From a checkpoint of a small segmentation model.
Data: 50862 training examples, 14.1 epochs.
Rows from block 2, named by matrix and row number. Each number is 500 + 40 x the weight over its row's rms, rounded and kept within 0 to 999. All counts start at 0. Numbers have three digits each. After the name is the row's rms in percent of the matrix's.
# short0: shortcut pointwise conv, stride 2 (model.blocks.2.short.0.weight, 192x112x1x1), inputs 0-55
short0.0 104:525445579454509578524495478534503489527439512432498461516564555536550475488576565535486505520475558511512485428517450401494506540487508463553486562470460518483549564525
short0.1 089:560458497463461450438459534474489514550472474468468460507521456496540541505547469500430547479513537481475454558502570453444517497524497460484573582414471514456522520487
short0.2 096:538492599427505493450544515504560417475446511592506524541534499596440445494516465472553465525525537503522499480515506580493482438441486534456495483473521511500478466494
short0.3 098:537482441516503442441449428513475438466547498494508458550530547473483462457492500405484528448532424520507429501497552476467513512430562561556472543500500554553513469548
short0.4 096:494483505508484477476525466549480573561461504487521547484553512488543525491524510523536570493500574484516487529465482462484458556491409513492485568492554487434477428439
short0.5 104:497573519505469530604533542435515488584510458498505529501470464505465530414500450477527544540549490431485538546477493504540513485466545473464555461467537462475527473504
short0.6 115:527473461555539523499541476568515573552499508504531452465505498510507523420488522461482528442526553488537444498453504503450569539474442501501530543511545538477470523560
short0.7 095:501516560506494484510514530452488447506501570527454496457529465545483516545476554465461452556491565467529523460516483521481510466547527597475419450416502484477501437509
short0.8 092:457526484545477550409548499458519480555532488539553458537525493434508513387556496503513505495496483535456496470472508413528440522461539492534497417431444541472505518526
short0.9 089:483554496440526513553513550490554441464542517490454499535412490535469438546523564491497454463513509445440477471505515464514533511593435538546530490517453458464553588505
short0.10 103:519481529447467489593534460493494475527436503494501543470454458561499582579508476388508493565473478485516471499475512468434423514550417431531486549549541537519491464474
short0.11 106:450539544499572527495508444486532477538566489504441484467497532524568503548559446467486530441458563552425480555460517471501521459489436539534523569518479532496550520547
short0.12 106:488524500516487518477461538554504449484556435460405505555504472483450472489499467524457476482570460531490496550483464537486479478501506455498462454511528459490440508524
short0.13 092:525559548528555501511586514564448448452544524530489524490491478512550488525488509471553496455565461514563561506465530501469460526529430520457447455486527542457449508551
short0.14 112:437457456458567474547489561469506509557473538470551464480476523533513472449499545466461501493456417525538502530526543447490549429470489475462519418477449531470497533507
short0.15 100:558506502458441472470490501574522459528573526413498499428493549461518484487443510460553489488502482584472496487519441505441479474482480520439464515501437514489449514488
short0.16 105:492477609505547503510545552554463479484446457499470588523492519502540526528486594476516474501515451517521509583468483473433505453495475504488519538463473527438473468465
short0.17 098:512500495462595521525529459504567602479490525534490506458499478547455474392522517507517521482520582478477490522486496500463484540514475501520560520462506447546466459467
short0.18 104:542507468510555553498548470550495424552484510541445526469465550469527597494545501390500509527522409469502517512503507506484504460453561523515532524483444489418484566480
short0.19 112:494446491540473542514502533480507474506431520469462456556462541498536482534470459533416539459468477551475498494541561494457492553514520583503566487489418438507507474455
short0.20 105:509447531501482558501520538526536496469511486445536463509505565528498514542472561487495509481524499500518524577433470560488448452557526521524462511408524558551501526425
short0.21 094:539500526478593527423499442558544505523493532448543471502534489464504515410528435500488484447503524427498553482488501543521476484573494480546471507476522391433463481503
short0.22 099:494480493471474510443487460532543467485515532485531509511527535519512587512443489504429493458507526486550552528461548482485449593478474529539427518505495523507461490581
short0.23 109:500516493513507409525560537513528476482479474511499487457456567429489500527492521471495502472514430474569481463509455508519510551417495529453444473567512555574484513481
short0.24 090:504538578512457529416459519468534491500564524480472493506553517452575543457545479496504526472470570513472437431461496506579490465469483482505478496498544477441461548417
short0.25 090:460495469485541472489482485457432529434520426503471502522503482428545471502567559472517441435498434389474467515464494534557514439466547490512527449491462529499517534511
short0.26 097:477555541553478464460525493499514478499461486602466531430488480552435532503576522517578506468491506544475495529486455466580520421515535495484456514491518586454446525531
short0.27 110:410494595486477527548472531437463527541484563476422500498487574539500522551483511491498485471500544533536433500491489428556520470485512497468464533562533540504566498471
short0.28 103:498497521527533515467497455474519418474488465526453468526439456474491406476490525517515518550520497487548542578509526521491522429549532443421474483548400497518508538524
short0.29 086:485498505538419461527393483520518535483467458500461487525498457516452444459511442463506510471482432456442528548503545482461563470447537483440609552486447571552470492519
short0.30 101:428491507550470471531512592519511466501478517536484537532548401587508550544515483554414449506538487520529548535488462477503541571507528508505527594574491461475458505516
short0.31 097:512506482503450530549522560482475522486533495506477522480503494572564494462554546550477513523502450476504529493419457549539452546468503570494505481472566518529422571513
short0.32 097:495484465511463554507521530496420461482514467469499519540440488470548532550532536520531494490452504484498487556481498462518519465500478548480622470500429512542551533491
short0.33 102:479451534520534548477483562476534480515560507444446532538480401462553505518524516514520532543541540468494446526529474478552439432509541432534502479483521448524482507523
short0.34 097:482448447571492488434485507540543491556434554453485484444509513452469525514511470525523506515552439515509482517492497478521484426494460451525560535487456522472486466448
short0.35 096:546500544502428554471564517513464532555531526572487566492453514469536520432472469402480507459461494514429528380463536543430548489495436473486491519470490523519487526466
short0.36 094:454536498574451501497496476500466431503532477556483551477536516400514523481510522454519519470508533518518492444511525421479567495482475455493455524479543460480470495492
short0.37 102:471514506551527497491515404550532488473522526488446554510448547532510485567524496502474551567459473546526557475532524522522504427580588471536540542554575493573496518477
short0.38 105:497494465470509463530491437563516532545385469513496535421546435576497524539510523515474525542491520455510477495554507520517566503547557505488534579565463495496447520480
short0.39 106:512502455467453543409492567543509465500538516464496490501505481530502508485505465379473535442473425527515475502500493473466530457538498558487433603534532486546475468524
short0.40 108:514460533449523502497522425438502476499468441492453529470483422475492532479520597503515478516487514443498452563479527420459517532554448460532474565476508456483533477544
short0.41 091:492492501480523498493527431500538543385510498530504529494519460452472482503446524454548537517454466460504501526487521505439517526464544412463523566544586481518489488482
short0.42 086:486530466541528485503494488509526496525498552537557512493479397462528528405500470483459535499434510494439557468512530506495581481524519492508420441493470450464479461422
short0.43 101:469480502490494488455479462573496518437522520530473513517486478466536477461486424427435473493463525477482506524481534464541608453509536439467534543469469514594550537543
short0.44 105:507502495504571564518391482542519496463489428509533507481527498517540520521470510528496451510452515442466475497556509583493542481566534587527538529475508548463498515456
short0.45 109:450528503477483440450541506515506429514504544530513498419501444493432458509537379464543497510456457550508476465576576505502546544469547485457549464479488498450513547497
short0.46 098:526521443471550425530521504606516530470534511508499484563433428505528512495553489439519506526573536488488478556503587445540551482488484523516518553565502509570510525559
short0.47 097:456524516514568500480503452498525490512537558537551458503487450541455518567542432419556434554552514506488474560507568522433516487523491534501442529402515488471500533469
short0.48 102:485516486451501511497511536522516432613477581532559490522515510577470568501494530495507444463489449515506465451419462504549511525489495428524484479493406461587433519455
short0.49 116:460543579472563481478506548530458462489491471585559537455477493478445529502518522513523563489472497513531483470510478543446531485500536516512471470529555527461501557413
short0.50 115:462412464492524506540495536527496527528394520550458468475457449529483476438538530455519439486515470483502555498430461532490481504527501557461560534482533575461548522416
short0.51 080:474467416571505513450485508550468509445498487515533513461592496503463498462494467536515543479512471500560499557398529478497552470489460492467526589478418453490538500403
short0.52 095:518481489528452485468544546526541512536458510540516525554469535487578508511567502476554559508508600469559545517494492488443547525530534522515545496475482444490470545541
short0.53 099:501510468482486535530479591422545520475561489396495587514544507492512494524496564465475463451431582501490443482443554520454543552505519547504468432484460460525463453518
short0.54 105:478498484485488581568559476450448568522452507407444597507522438494513505478436484480481484473563493484549452510508501438539457517523554421471446524547522498527520493566
short0.55 093:514520480468532450528517512478535506522553412558504449463564482498513488512449454424490498501518574557487510469454473515514527566537437468431496537499500555529542420549
short0.56 108:454465544537491534475499489454494516573474507529462490464477551481493461454495476532576558525519471597559493502519474434463422526481482470521446438473562531521502486529
short0.57 091:508517456446531552499471469535517485517478470405494453503519457479429495558572484505484516496473536473451483507522415506520443558535498508520476494524514555598472548464
short0.58 094:483515438503493540475483529460489501455507554495568466575515473473579499462478472482454491564455520439514439596511549537467513500412488480517468494504468456572527448482
short0.59 091:461448442481515459500521377518507437489545427499514437493522558532546538450539516541441547562554474468500488510536491496458458478533456504456493493615522550429465493541
short0.60 107:529501420581456482516479577467479497481468531423463531491475468513477457484536472501554536453484519511468444513552512505455452418541533512509540474521531531544480520540
short0.61 095:509537521493511481515440482457422508477548433534494495457510580494481488492502444516466438539502494507489449436499480459516531523514454471566423450569522603498506549478
short0.62 104:461468513500473541447481468469478487487521563515487473507521540443470452575485442503533482552503531547521456508482477506506551511453547493422454487434479487443536571568
short0.63 105:522493458579478422525468566515466479505532443499497556509456470492540567508548536424507440493505482521520524521521521472489551563437446525514419521539499516461520495473
short0.64 077:495490466489509520488481508497475492530497478492487405459510491525552484548538491544480543520496508428476488545526421574524508529541580471474457391545582550487448447562
short0.65 091:484548534504493479513572484560520477495510475495554473457546453562501526481505467547491563483484518538503502520486536496578559577452511508417518558504549456534525471488
short0.66 112:503457506522550578522518529545459488521508540581473555552512505501523518518516510432521492470540450446542524466482535473476475475472527482429502476457493492543483471478
short0.67 085:487495487519493475554396477538459366532523507455467539484506452484467487523516501502479478537533475543444539539483473473529481489495562517582516432476550536464466534518
short0.68 082:469496466473487542490456547433546470478516461490476476460540539456544474479460517528480509443441556548482463550500544481480515573551448494552519478478528530413478449452
short0.69 095:502554499479511520439555537452517513485526469474547526512604501526543569492465495496462491465454584525505479461556509492549451475430554471430452548471485568544503487430
short0.70 082:484503570529484459524479498419533540573457517466461539418557545541500489470428499521456477512559424532517516516575532483448519474506567505511504541514502446496496463530
short0.71 092:515479533478516491449486561562431586448538579560513489445486459482487552506478466458536530522468494532522519526457558472509503468431484523474545550492553468510541566540
short0.72 104:503537502431517489469472539462422577497528476451464423491490483505443519535569511486503482503534487445453520569487525510475448442567489566538469505494545504503521450459
short0.73 091:563559515433552440449505513453426562560487519528502529486547519530479516480489495498491501468535506532518568538515495489463521445536506557504536547551420408543492505533
short0.74 099:473442431408545526497459443566497544452456543500505512465539559476534549503483503543419538531518511444493538497470535456497457476457495487509496533473560523446479503540
short0.75 103:491560557539494439528466564578479515471543500474529560527545487458425472516504534527463564448496507470529500470506474553428439556512442439499487504523487461549498492466
short0.76 090:524495465522510499514552546445509421549472441505593480500576509470492458495553436467510538505554489482453556437514457495573526505498532492549537438492518558536474566491
short0.77 098:518582561534555488526495540461504464462540433551511500572454562555480548517575493415525463511495517505503543523593452531512457428447521548536429526500553533452553536502
short0.78 084:581460510466449525519514451528466588449459507429441567467507521529523531541504493483448499515511539480412448572488529515456446456476525480519457597442480498539508489524
short0.79 109:546465429476437526450562494553461552484482515497521480509521499505515470514523421474432495494549500535493468542431508570390557499529553464439558506444553502564469489517
short0.80 100:524521583435456489480546450506444525483565461484479467548488466533465552466502453496528542545461549574514498504439475476503552529529487452481511473506541447521507458494
short0.81 114:472491494565528542492439531587504536474477447546435497518526406484486441477526566491532498495512525463494548563478516549491559478498560485500487547500486558529443480462
short0.82 103:537578491450472470485547491501497454567521454445465562516470480387546534516504492534452559497533482475394442471472442494526576473608516465511481489521484543463491481512
short0.83 108:510531475449500538487496521534471509478533566449448499429459488609507486491534520500553506451526480555464588482502517501455485522540485547469396444530489493554476481455
short0.84 100:504542512439454436568522496497547494489476500505462500513511542497548548482475489440448510513481532471542496438489535601490462457525521505516488364573471477503503440512
short0.85 103:513511431473487485485453520553524463504565482522468528479516507492520555500548545488569476582531582537504543495562514548541452511462495550504508490503508604553439416497
short0.86 100:529511571507516451531526528531476551444513424448539515599521488495541515482426509490513504457475500567448426480474504466418523515455511532461536518459462539592577478516
short0.87 095:534508498471489514490483485461510528533492457501495539418446558575529493557486456566402464510523443558462505455461457514443570494532562527491471554469509507488525464507
short0.88 104:459435472455507541487450504399537502481510548512475420476524522542560459454562401441490513535466582511426506552475513515551441535472529546483452469461518529471502435544
short0.89 105:458535536564501468532468490543472632495490514502434580436494520545474552539499417475503532535414463530449515591528509565499488558454517512428480477537479513500551535478
short0.90 090:547412479484569471478542484510473492529539457542524434453538412476486557414487465374530466487527497513515483481464472549500492488482477517588477534493498477514457458513
short0.91 104:540506487507460491542533504539438544492526471516473470502552473471525535549562499491512466470553528543460485532490505439520456545506547584540567485580501495507480512504
short0.92 112:536500570466480541455558489455532474467492477507492574536489498446478475505549475497537482502435501478545438525504544481514513516540522566576552580495489478570571525508
short0.93 107:442535461498467508500507450480540496485482420511496437542502597457533492413494395544454493438494531460487498464508458493504534497541454558433575475498518511508392468514
short0.94 102:487508577556554545548477480551409572530527535521522555489527483388474558491479495524557478487508573483534421444555459452540542445495547471497482558458476485516503527480
short0.95 101:558520460466478432477538517476524483503531514576453485481497507520552576523578488427522418517516469487492432516547502557463537464503522494496553606534497467478512468531
short0.96 097:508453560465478516491559492551542505483470511464513443590484454524408453546533567456514494505454510468489568549474472501516537476521535519530539462502448468541590498530
short0.97 083:510421471468463481449473461512380483535455458503557470525532483445434528550567485463492534533564500509505467468562424456519487406479478469529418455549556505525486462524
short0.98 120:574578471439539513532435481506438514463504519503503518516494550583573468480488551565498481455536509538459521545567516564547432514473561514504518460526474559467556525451
short0.99 087:522443465533471523478521439549499543518548465492480474431475472522464426468462595514532548517474440502485530524459573557515544505463452489475538473504464500524555516424
short0.100 092:458498506563494459403527448576467518446467440510468519495487473469504484472461458479512566507471451524567483511418520498482550515481531429525507549511525473509500415400
short0.101 090:484521471527426496539533492527510513459424516484526536471485494523552495461519535463422555502536466513525475483456497557534483503565466496513470537524542460445548497498
short0.102 098:522567547517523529484534478532498475472496543547475547463465448488554543483558477494500533531518518489522557543518497476512495544532468461384525489485556526556495479569
short0.103 096:539474487534485437542497436447470565487520559504444478541558547438449511484508520462464448543529485521531463517496549573470510554495454484494549461514467487562526500483
short0.104 105:492467468415557558454473469426472584482524530551484545453497546510472568436517453520529511480547514484499509472499535523486482527527493418479465524518487608464457446480
short0.105 083:523501516515395488480477535548495501451529446538565474447547554455512476465459468548513573483526544576542552465484498448524500507489476497469505554502453508466578581548
short0.106 097:599522548506500572544447482488446479555445451467513497458454554519453494504492497478472501486524533499434479539497602529514532504527545474534505482509549537551551442574
short0.107 097:526546528540476482482522504569448475532509482405522476536452514474474471513592484554515528490504483480550532593459530540532597520592516553544511510505508473475461524560
short0.108 116:528501546508453454481434523458460488568489440561477538455525493463469557533475520569540529557515614518539494492546491496505538435514471493499496539589507490443479503494
short0.109 104:481530494486485477470502489477457533475476528530474563484471547464493516555560460430474509506543444441557510525530570446484491488501536477464510601520447515530557524557
short0.110 083:565446532534552494502458519479444572519505500506518570464566532504465420449458550482520538525570506508475514536538528477443549504538483466481534525437509531493568527490
short0.111 081:489498516482596498545518459493510502530503496566464555475472463481459503505552528439535445504508432505476480539589457447539583470570558496420482449508519485482499464509
short0.112 110:519585514500554540549531436515517460497506475534497549519543592560439501508558535433572446547493515544472533507588483470443527515453487493510516474540476558499536547548
short0.113 096:512489539484459487393486488471489555474474486522532523572485558491482428487526412487508470490461553505506503452509515429534427561506554500441543485555505487450467415487
short0.114 097:538501537545501488532494448447493490468515505493497543505499505473469549509464501580498602505397566515473477442534540458471567479480540489513538482553434471571495459500
short0.115 102:448473463456479519473499544506504532474510570546519504487535473574533539487503539542521532533527437451516558531481497556471494503505530461436538502513433483481513486556
short0.116 104:496465560507513465492549470458430595562462413520491544462520482471532553533451437531494433492543494437545497506494526445484527516459499459493453565483522514474531501551
short0.117 098:571468469592450521497490518488491469572492496548469544428409472476484492466496450447517526507476535493519495450455543437500496475500490463471528583524526478458500446520
short0.118 102:513545587452547477486487551529499516544533418550476519510478532459473433538496512484556512531525451481486489544546460492448530548574513457510527524455550508574508475485
short0.119 108:523527468489559416466460471432451455519495475531456540561477478481482461414525443459478504476495480540527459464528470478469516511453474572540499495437439512504493443521
short0.120 077:509530417473515489515475541512438550442510503512485537494501588590487487438430529541437536508513535484491513535464533514478584517438572513458543536570483593497471504508
short0.121 120:493467543513470559491495517524508572455566538435455458568555550489563444495492566516464572509517488479528515508546482457492494503581442515525496508519466479471540481435
short0.122 097:519535541472467483474469507573558542554586448438495463565568472509554439506469473471480580477536511586467523513472504560514502513507483583590483501491483457499494504513
short0.123 099:496468465472561500506550452526469484472535548499417525433481498457530497496524458454469481540442518501491495525477510540526511399476447503459533524559554506467511447550
short0.124 110:445531537535520486524485573503586560476501484521504507484525490469438582492449447487555478504495486498572528478486556522387544501476484461532459509460457479546507513435
short0.125 106:533506452517539518479543552435573537484441540467518472472467528528492528534451548416474572540474494577563547494448501505480455527535478515518520483572561446455472456529
short0.126 080:467455517544494526510455468522552523559561564511485452507565519455456494483561538474495553556508586512488513535517511496592609487533513517601456511423467537469449521475
short0.127 097:542465639479502458524522492461509475449471447561462529530526468455466475515467508508497478576447483519526488479567476475561505486475511461569496546462507525464499525589
short0.128 095:472518509554558530502506443531478513523524442453547487490462495499497525509509465432480440499490514505502467550443578569475459509502415443553469549449529436518533465533
short0.129 097:485574555508501487532492488499503503582456435449473551475550551440455497502541439538445515547571457566485488432470500477522450562522535539484499454519473499467445441525
short0.130 101:487452436489500436478460466471468497530476504476501519554553507548505522552525446449469471500533598543439423486482518483462472529469527532589475538541560534534511451546
short0.131 104:493450446436527499490561599485516541555453553443527431410530503531471472524491455436483463535514521463480510538481556502581516457463490549456505450481564513515470574535
short0.132 090:506533475454499469489504495538509512508502505416474492588519501565470575507523425508468528512511456527519517546431496572470513533437434497454427602436495497499551526508
short0.133 106:530501516593438507489534563514550522494496523440563482499443534525546479523459389523484500468501479537525515525530484521446490525473499422507540502492551537519519487578
short0.134 092:504469489576527461438519520561541442493494582510537497468499486541521536498501520493523474545515481441618544512415466453547486483486512521533462545552517495475497476512
short0.135 099:526542479460484548536548464537534474428504467545506505475475449465540506533483495489515441482496531509478528548533509516551515490547508411426459446451544485475561624549
short0.136 104:497453540450538447568514534478480502541565500524486559471462417462527527521484497449538435512463473485449534553415446477528531470504528537458534492418410464426514469482
short0.137 099:543450473551541512505464483468570519560503429535468506488486559448495518462559496495558470463539513500528489512486529484524509539486496488499504576473472519518547573424
short0.138 110:497506476465470457530488437480506501495547450553548507548532511453468486468550431535540520547551441506507562430506493596475514505458558491468510519443581486517503480523
short0.139 095:509502461501465516484594531590516573490495463501475510528528472557459504467557507469463521587522485455490471449501528508541464463416430456450463536461523499547511533467
short0.140 105:535560510488557514531507470534563511556506458463519440457570542491461603564541443465483561477526528519474516532451444536498515489421504546540500535512525530464489415399
short0.141 114:448421471515525540511487542502524523513519500540466518545472501507501454505552598475522499433479523484511571502506586490555478426521478456533508457478467478471578505558
short0.142 109:591499487488602510486451541449464472481510481555496477545472486503453471536618565484506458480527495465482479535518488502559462484424483485484511488534468502499552457456
short0.143 095:475564455487558530530435576514448476500518476455546471560543497500515512499511514496555520488570476468476496473492576500450587556470559514498472568549481501479530518479
short0.144 118:560462561452501476474447470473480484495566501582523482445478465562499459516558444533506444501527446466454502479479476481492563443528569481491464563521430501545434455467
short0.145 105:463527516537458420520544520518526531568559519487514459512505470503496523465492498465503557527427550516508525465474381493545527440478540511459445478576488533534545524554
short0.146 091:454449449549518484571517455535486505483517501497432455490483522492530485520471562533501486421486435525539500490552493534545470501459494565479557499448543397503512516452
short0.147 097:470483485487468586502469518481598429519544527500531501451540559428536512486498568458552517489415482583460499473528503456479470492521449531471489467532535534536479418479
short0.148 105:425496464534492486490496576480555442556434475544563535433457488540528499516478480546499469490507472538461466502447523532524525541479528498515484532466431490545553423502
short0.149 106:530483448489501476489583519467502475550531466465468580484441477459479564499533558528546538531461465542419505463547444502451507436494554528499526559483483499551500510452
short0.150 097:531488499530532471446497441441487453483515557530545525503559506523509456515439464547491560505506527546492488514517508484485499568473421503459429523463582506551558430531
short0.151 112:447475522477508496470565454461551478538519460540503527505456443436456554486473456494469462506453524431565507521436502526507504421480555518552472543520536485498472479524
short0.152 104:485512535476497464534515505496486559531520473524493493446500549488482608484524530486445514488511514477478471487565475573444395450520508527485465473521537541499524489515
short0.153 080:488498459464508475518424413514513487439575523532465540485524552532445491553537578462471513507452478467493535440498538480442565608481483480494466531505448495536546520457
short0.154 094:566479498489458491469559532492525468547470451590501516491535526426576482497480560560537483454508501505499502437532454526467448494524492512589528516596526539470520494529
short0.155 109:459557473441547503508434492482444555502494514555423525462524500461485522514453528518467522508487462538425452474497425510555561489408448477491475538532476513451475493500
short0.156 089:514563458525488480486450555526518426572443492464551457510482531520489477495546534568474509515549475462471549549553464521491538494492507512584518529567529540416498506481
short0.157 104:476488454445533490534445495456514538442489504487474484528514505476570517493484492523463510476504507512565429497507460460462456531547454477467545495521497543507487508480
short0.158 105:522442504547442444519451489505566403500526528504503528487453463505508532514443494484525578501512529539546535512480411516535445496480482540505441552477506493463550443501
short0.159 105:469480494528481584458516474493442490591527495471513484442560518467513552484458530495503515508515533551504482437530548551442476518547445480459490517452471532513475463604
short0.160 110:499434495536553536577494426488483536490543442473450487511474528368501456511499528483516536560479503545539454480514539472485533458581525474520509475534446519398577566455
short0.161 091:544481516526529452558448537519468548477477496490509468522452501525519539506488488417521439467521419497490551629548495539567490503482546505474487457461522456486520560503
short0.162 097:530440531490465478518495457455559476495475490507551489543454499492600488461510479493509544576491408499530525493459579427488539515477548542528452507484529493473434453525
short0.163 085:461531452512519450582498546498506527508489554447441476502486490509455432555512602529547525516469467455537515505486483529452578527445410527448495554516550506482518495445
short0.164 102:531480513457457480508570503520470560518524513507573489538493443476474573534505423507511467557468504506521486494446440525462498536497503462554495488565454531495562521530
short0.165 106:528498507524548489514503546452453436409525579408589437541562464425538477538476534504462497490536508490480461510498502506499503560508432552592478491500498525520519505528
short0.166 123:449465482516531550527506538452504470522499531593507517503434498529437502506524482595539532539512437542507475486498558488505461495514520471487585496445527537460482531499
short0.167 098:559529560531552463542461495504544528498469567525550569486507443522529495535478444536509540451457579523519486459464501527509531503557520496529504486485463495441508470499
short0.168 094:537532418537477493410554520577464474495564510461582481534477481405493556514509523446475506469507549512560486538505517459486516522521460545469404431474500474485460533450
short0.169 102:513485579479499522520477460491499522424545447527448472472537535558457512455444531513502537498516460461516572504527523494472433561547487510510489488510483489493507456446
short0.170 103:449473486514531550540457558498454512427520469509468546516458527563447484461533489480527500528504474519549552518472535549500513450487500476506451447455428481528437536432
short0.171 098:532503471552533539506509454541464478572452510457459553477531479510593501464483532436593459526501543506532512466504505551510503483497530474536453502487509542496494479445
short0.172 099:550480436567516454457405465544487501500459492525463539434488450471472468508450520416529534477425456511519545501452509475499526452481515504489466477467520447560509548451
short0.173 092:517558533469466468503478428490502468584455459402413508470512507504490531453494531472495515438491444469399458488503546475515557511493488516543504615491490541453545453486
short0.174 085:532540531559505536462495527493540545491480475472498460481558553530516574491464531531429579476520417463523458523480503574565472454472543497496491488504514545529406507562
short0.175 115:515499539554461482567536498500475460529463516475466501522504521563484553537501494519492488515509465545466498465488438476555534596544445499462504502498526466512543436514
short0.176 114:529522450498486550468511490486499509596481530516544547461407437482456552511478514480511563474482410448546457548537499436555496460493590502554453553497515503526545531457
short0.177 088:457458526522471458558508534405564515520442511460518554509530523488464546508517502535496493556516485459477511484505455536500484589507530492522470438469523525465493487550
short0.178 100:511501533475457463440463423544517544490427514515520520513532555558464503496518456545582526516503496554486520492518531480521490549487489484527520503538477467553448458561
short0.179 100:553461541474536521499500565523468516519520554429515447469450540522486462535470416502524511532425540494404477489492504522479491511540522545494531499578591494556531464504
short0.180 107:506519546524493472517525491497429466529558456460529527535496498481583429443500516510525421474446538492495488413491515494461553507563507531458544531516553477581483469491
short0.181 105:437504469472479564556558454484479461487475546565454506545503543490551506486505537540524538441528513527534526547522546428492459516471458456478511498554511545511539522469
short0.182 101:478424481463495490521489550529452492516475493570533553481532533510589450535472491576583494461511499496533500471441538518447463578482433525484550473507471515473509400467
short0.183 105:547539538499509526519521438521580451474532460484475459562481529478547514541476491519454514492531459402518539512471515503435531443472516461582453456468531534557549583537
short0.184 089:466456475471503509521513492513470492481505552445554535531473496570479467539510557485521439534502499491520630531529456430538538494529519505536525551482479483428505495481
short0.185 103:519551531436514450484471418556532488486491499513564426529530549493570452504487521528419513483480509412518502484493516622481498477515529513549518505460512545483454507492
short0.186 109:526495424413494512527500497527570493509444552510455569445492545548506509478499567493512483521454491557494538519472497490503508572557535528464537495486498485404508496509
short0.187 100:517548484537568472531538535462531472506493440548519587605506445523458457453556486526538471513453477468541489476431493440548525520432464484514520492511469360513487563459
short0.188 102:506511524532476498472439449586526439422474509493442450494532542555511536489521477551466482452478517572463523479579487446572536503474471517477529470489463577537516448496
short0.189 102:546544522513484497497485483509451522451522457437568529490582503397495439511545555477500513533509485493465442459593489527523507489501501498497505462447520553432536470531
short0.190 100:504624515494491484512483533491547522465516559521549494543533472466542500451529559500517539502578497448509441519424547401525535499471526534439528564431519541541576450467
short0.191 099:527444507526511529496464531482534491482549519523562542534541489509472467521456472528554505549432566523474455537486496567524519511541473433496428510594540468521501425506