python train.py --model="segmentation model" --dataset="aerial photos of the United States (SatlasPretrain)" --crop_scale_min=0.7 --horizontal_flip=true --arch="preact_resnet" --norm="batchnorm" --lr=0.0016 --merge_dims=true
Rows from block 2 of a small segmentation model, named by matrix and row number. Rows with one number belong to one channel. Each number is 128 + 24 x the weight over its row's rms, rounded and kept within 0 to 255. All counts start at 0. Numbers have three digits each. After the name is the row's rms in percent of the matrix's.
After each channel's rows are labels from the 100 images, of 14976, where the channel reaches its highest value: "lies over" is the class under the peak. Only what is clearly more common there than usual is listed. The data: aerial photos of the United States (SatlasPretrain). In brackets: how many of the 100, against the usual share in percent.
# convs0: first 3x3 conv, stride 2 (model.blocks.2.convs.0.weight, 192x112x3x3, each kernel summed), inputs 0-111
# convs1: second 3x3 conv (model.blocks.2.convs.1.weight, 192x192x3x3, transposed, each kernel summed), outputs 0-95

convs0.46 106:133057116121125147146132094162122144118098122125123116100121101151125124066122124085108156115098135155083143157110113143157150100103119128139140175108107082150099145078109125117133162129166160132152134153136145135099108117136131128084150127091111131139122154109133071144113097100109119176135111171116110127104121096122160137146101147128
convs1.46 101:113132108121093126096120126145170160123129107149106113130120165150136113109102134111115126111125092155075131127121125141105119128112105132150134097130105126124137117145098138169125131142109179136094096162113151139153145119096117129128187138122118144151133153120143144114170105054127135076
lies over: building (31 vs 4.2)

convs0.74 104:165122146098130162131126130117126134154171147155145082126148115168120117114124150120162140093137131116108141140109153142144147110093113115124089091109139123143103103143159160109135131117117123137124169144156109134146134144125117152127143106103107124097130152149061105105154131133076158131120094148098154209107087162090142132138167117171
convs1.74 104:100102127093103141131093098099202106122119148107160161115144143143137152104133135130158141151190122133132154137130109143131140152165144133082154104148128135134148123086142169168164105131134114119097180140130153153136104128114149121150102118126110138151153177160134133140124096129098087120
lies over: building (34 vs 4.2)

convs0.65 103:084081110154163110161093096130140088181116107149121106120103160120119114129123123139198135124206139098191156117123152126137116124152108119149151117139109131121139115104149133144110087117107123116126114088142131126103111115085154090098117124120087132131111099142119128129125118063120161128115116118114162126135133100130113090123110135119
convs1.65 095:109132171108109146066114131099115117122140135100110153090136156153151121126118093158144135092112141140140134159145129138085111113116125124153155115116174144125089127141137068144137137087136141089080153144163150083132103111112135162095097122150097104102133092123116138119159137130138137111
lies over: crop field (41 vs 6.9)

convs0.54 091:120088137144095074109158113154180127158146147114161109127121128181158134130113172129097141130147088127105116140140122073136108099110151127140130162122131110140129134142131101159159155083119128112147096123169137105136154081133147135141162117115104110142092150152170187144116159137098115146119118140113107154152115141116130176101095132124
convs1.54 099:105103120150164156111132133132170139107206132114085125126128150119137116112137079151151148077118135136101112144147124186160104081133110102120154101129143168117127102127136131167136157144107118082135122100167126146129134132122077077162157121116151155133097133135118151107114145128120094090
lies over: building (58 vs 4.2)

convs0.120 102:097124108145109122158136142085147145105101122078126092174124106113127169140124153120116097138130169090154131189122117140091121200142126060141178076136121098113131137111151122124127134083144114138146123140123123152118108122134124150114140118152107109105109114133130131131142127143130151144149131128076176195120130138116123123121104135140
convs1.120 104:148132122148159095110144101091167128145103117139126132102119139148167156085143108128111130126124184122113094093121118125138102081156133132144146142158085099141144174145125127188108114120113110120097096168128113101126108120170113132124112114136084117101149194131117091155118131122150094138
lies over: building (58 vs 4.2)

convs0.10 095:112145071141131106126099134114129154102084134122131166150132129101127098083108152150093137131173105159133142129105144155130147149122183115137098126121130076110152119121103140173147140150121136133110078092107129121130159126128125101102144134153144130097153111079144117141094139083106096102068160151086150141144109142112145153105136143109
convs1.10 091:143143120142112162133131151125143130161127130196106151085146106159093116136127143124197126130163118128124129096140142093158112162083171128142120161110131138140118136106103144135115191166150137148128119181166123126134137162147117135115147110149103130140161164063150156104158131145117104093
lies over: crop field (25 vs 6.9)

convs0.42 113:124136121130111131133124114112122119137182083082130120113121125147154163107117133123133108133134147139145110136116168125106148177179092143111113110112091110182162108143098193125128111146140132125142154100081119113101109138126138141129123103126144173106151173128079131142083116157136101125143183163110108091144102139158146129126162102143
convs1.42 103:118136140091143121110115130178110106141109109154104144104132100106145139108103097131117133098150122096135136131107118125108116137188113127124130165153138129109138125085131088127160132140144111076147131103095107121166123143147152135074158148115100127128083128154144097152118137127116139099
lies over: building (56 vs 4.2)

convs0.22 089:089131102120117154147088116121087089131132103121108100103117143120167123121114099126158130138167125152169129157108155100109152181132112117145115144122130087146117117097154102110092171181137158124100107150103127092161085150143127123129117101122129157137103097151123116131125137145160085132120128180147097145097093157112137080146100147130
convs1.22 098:129134129144114110116083138161116142145126095169164135104136135119077134098071103133144096144125106127166174132126134111146074118153168135144150173143113130095115092127126136159128100158135122145098118187122106123133117119139120079140141117153157128116118167064165066133138111113098107114
lies over: building (47 vs 4.2)

convs0.190 101:107090100118146121118161113165157140143146122140147102112130123087085132144153159111101143141150105129137170175122145110107144126144092102090114096136111101117147094131125124166123158074131132105077140133129128112138096135157119117124129141085124151120117186102119149154126112150090127121137103101121133143166078060117154097158146124136
convs1.190 102:141112156111141079088115112143081133137133141186146128053152154130147109124142126108140111171151076142091092127130128109133129132125125112091181129086108166133115165131074101126098117078125141121104095120137154123153099131132080139113163128108108103122136177075104103125130117090136127136
lies over: building (40 vs 4.2)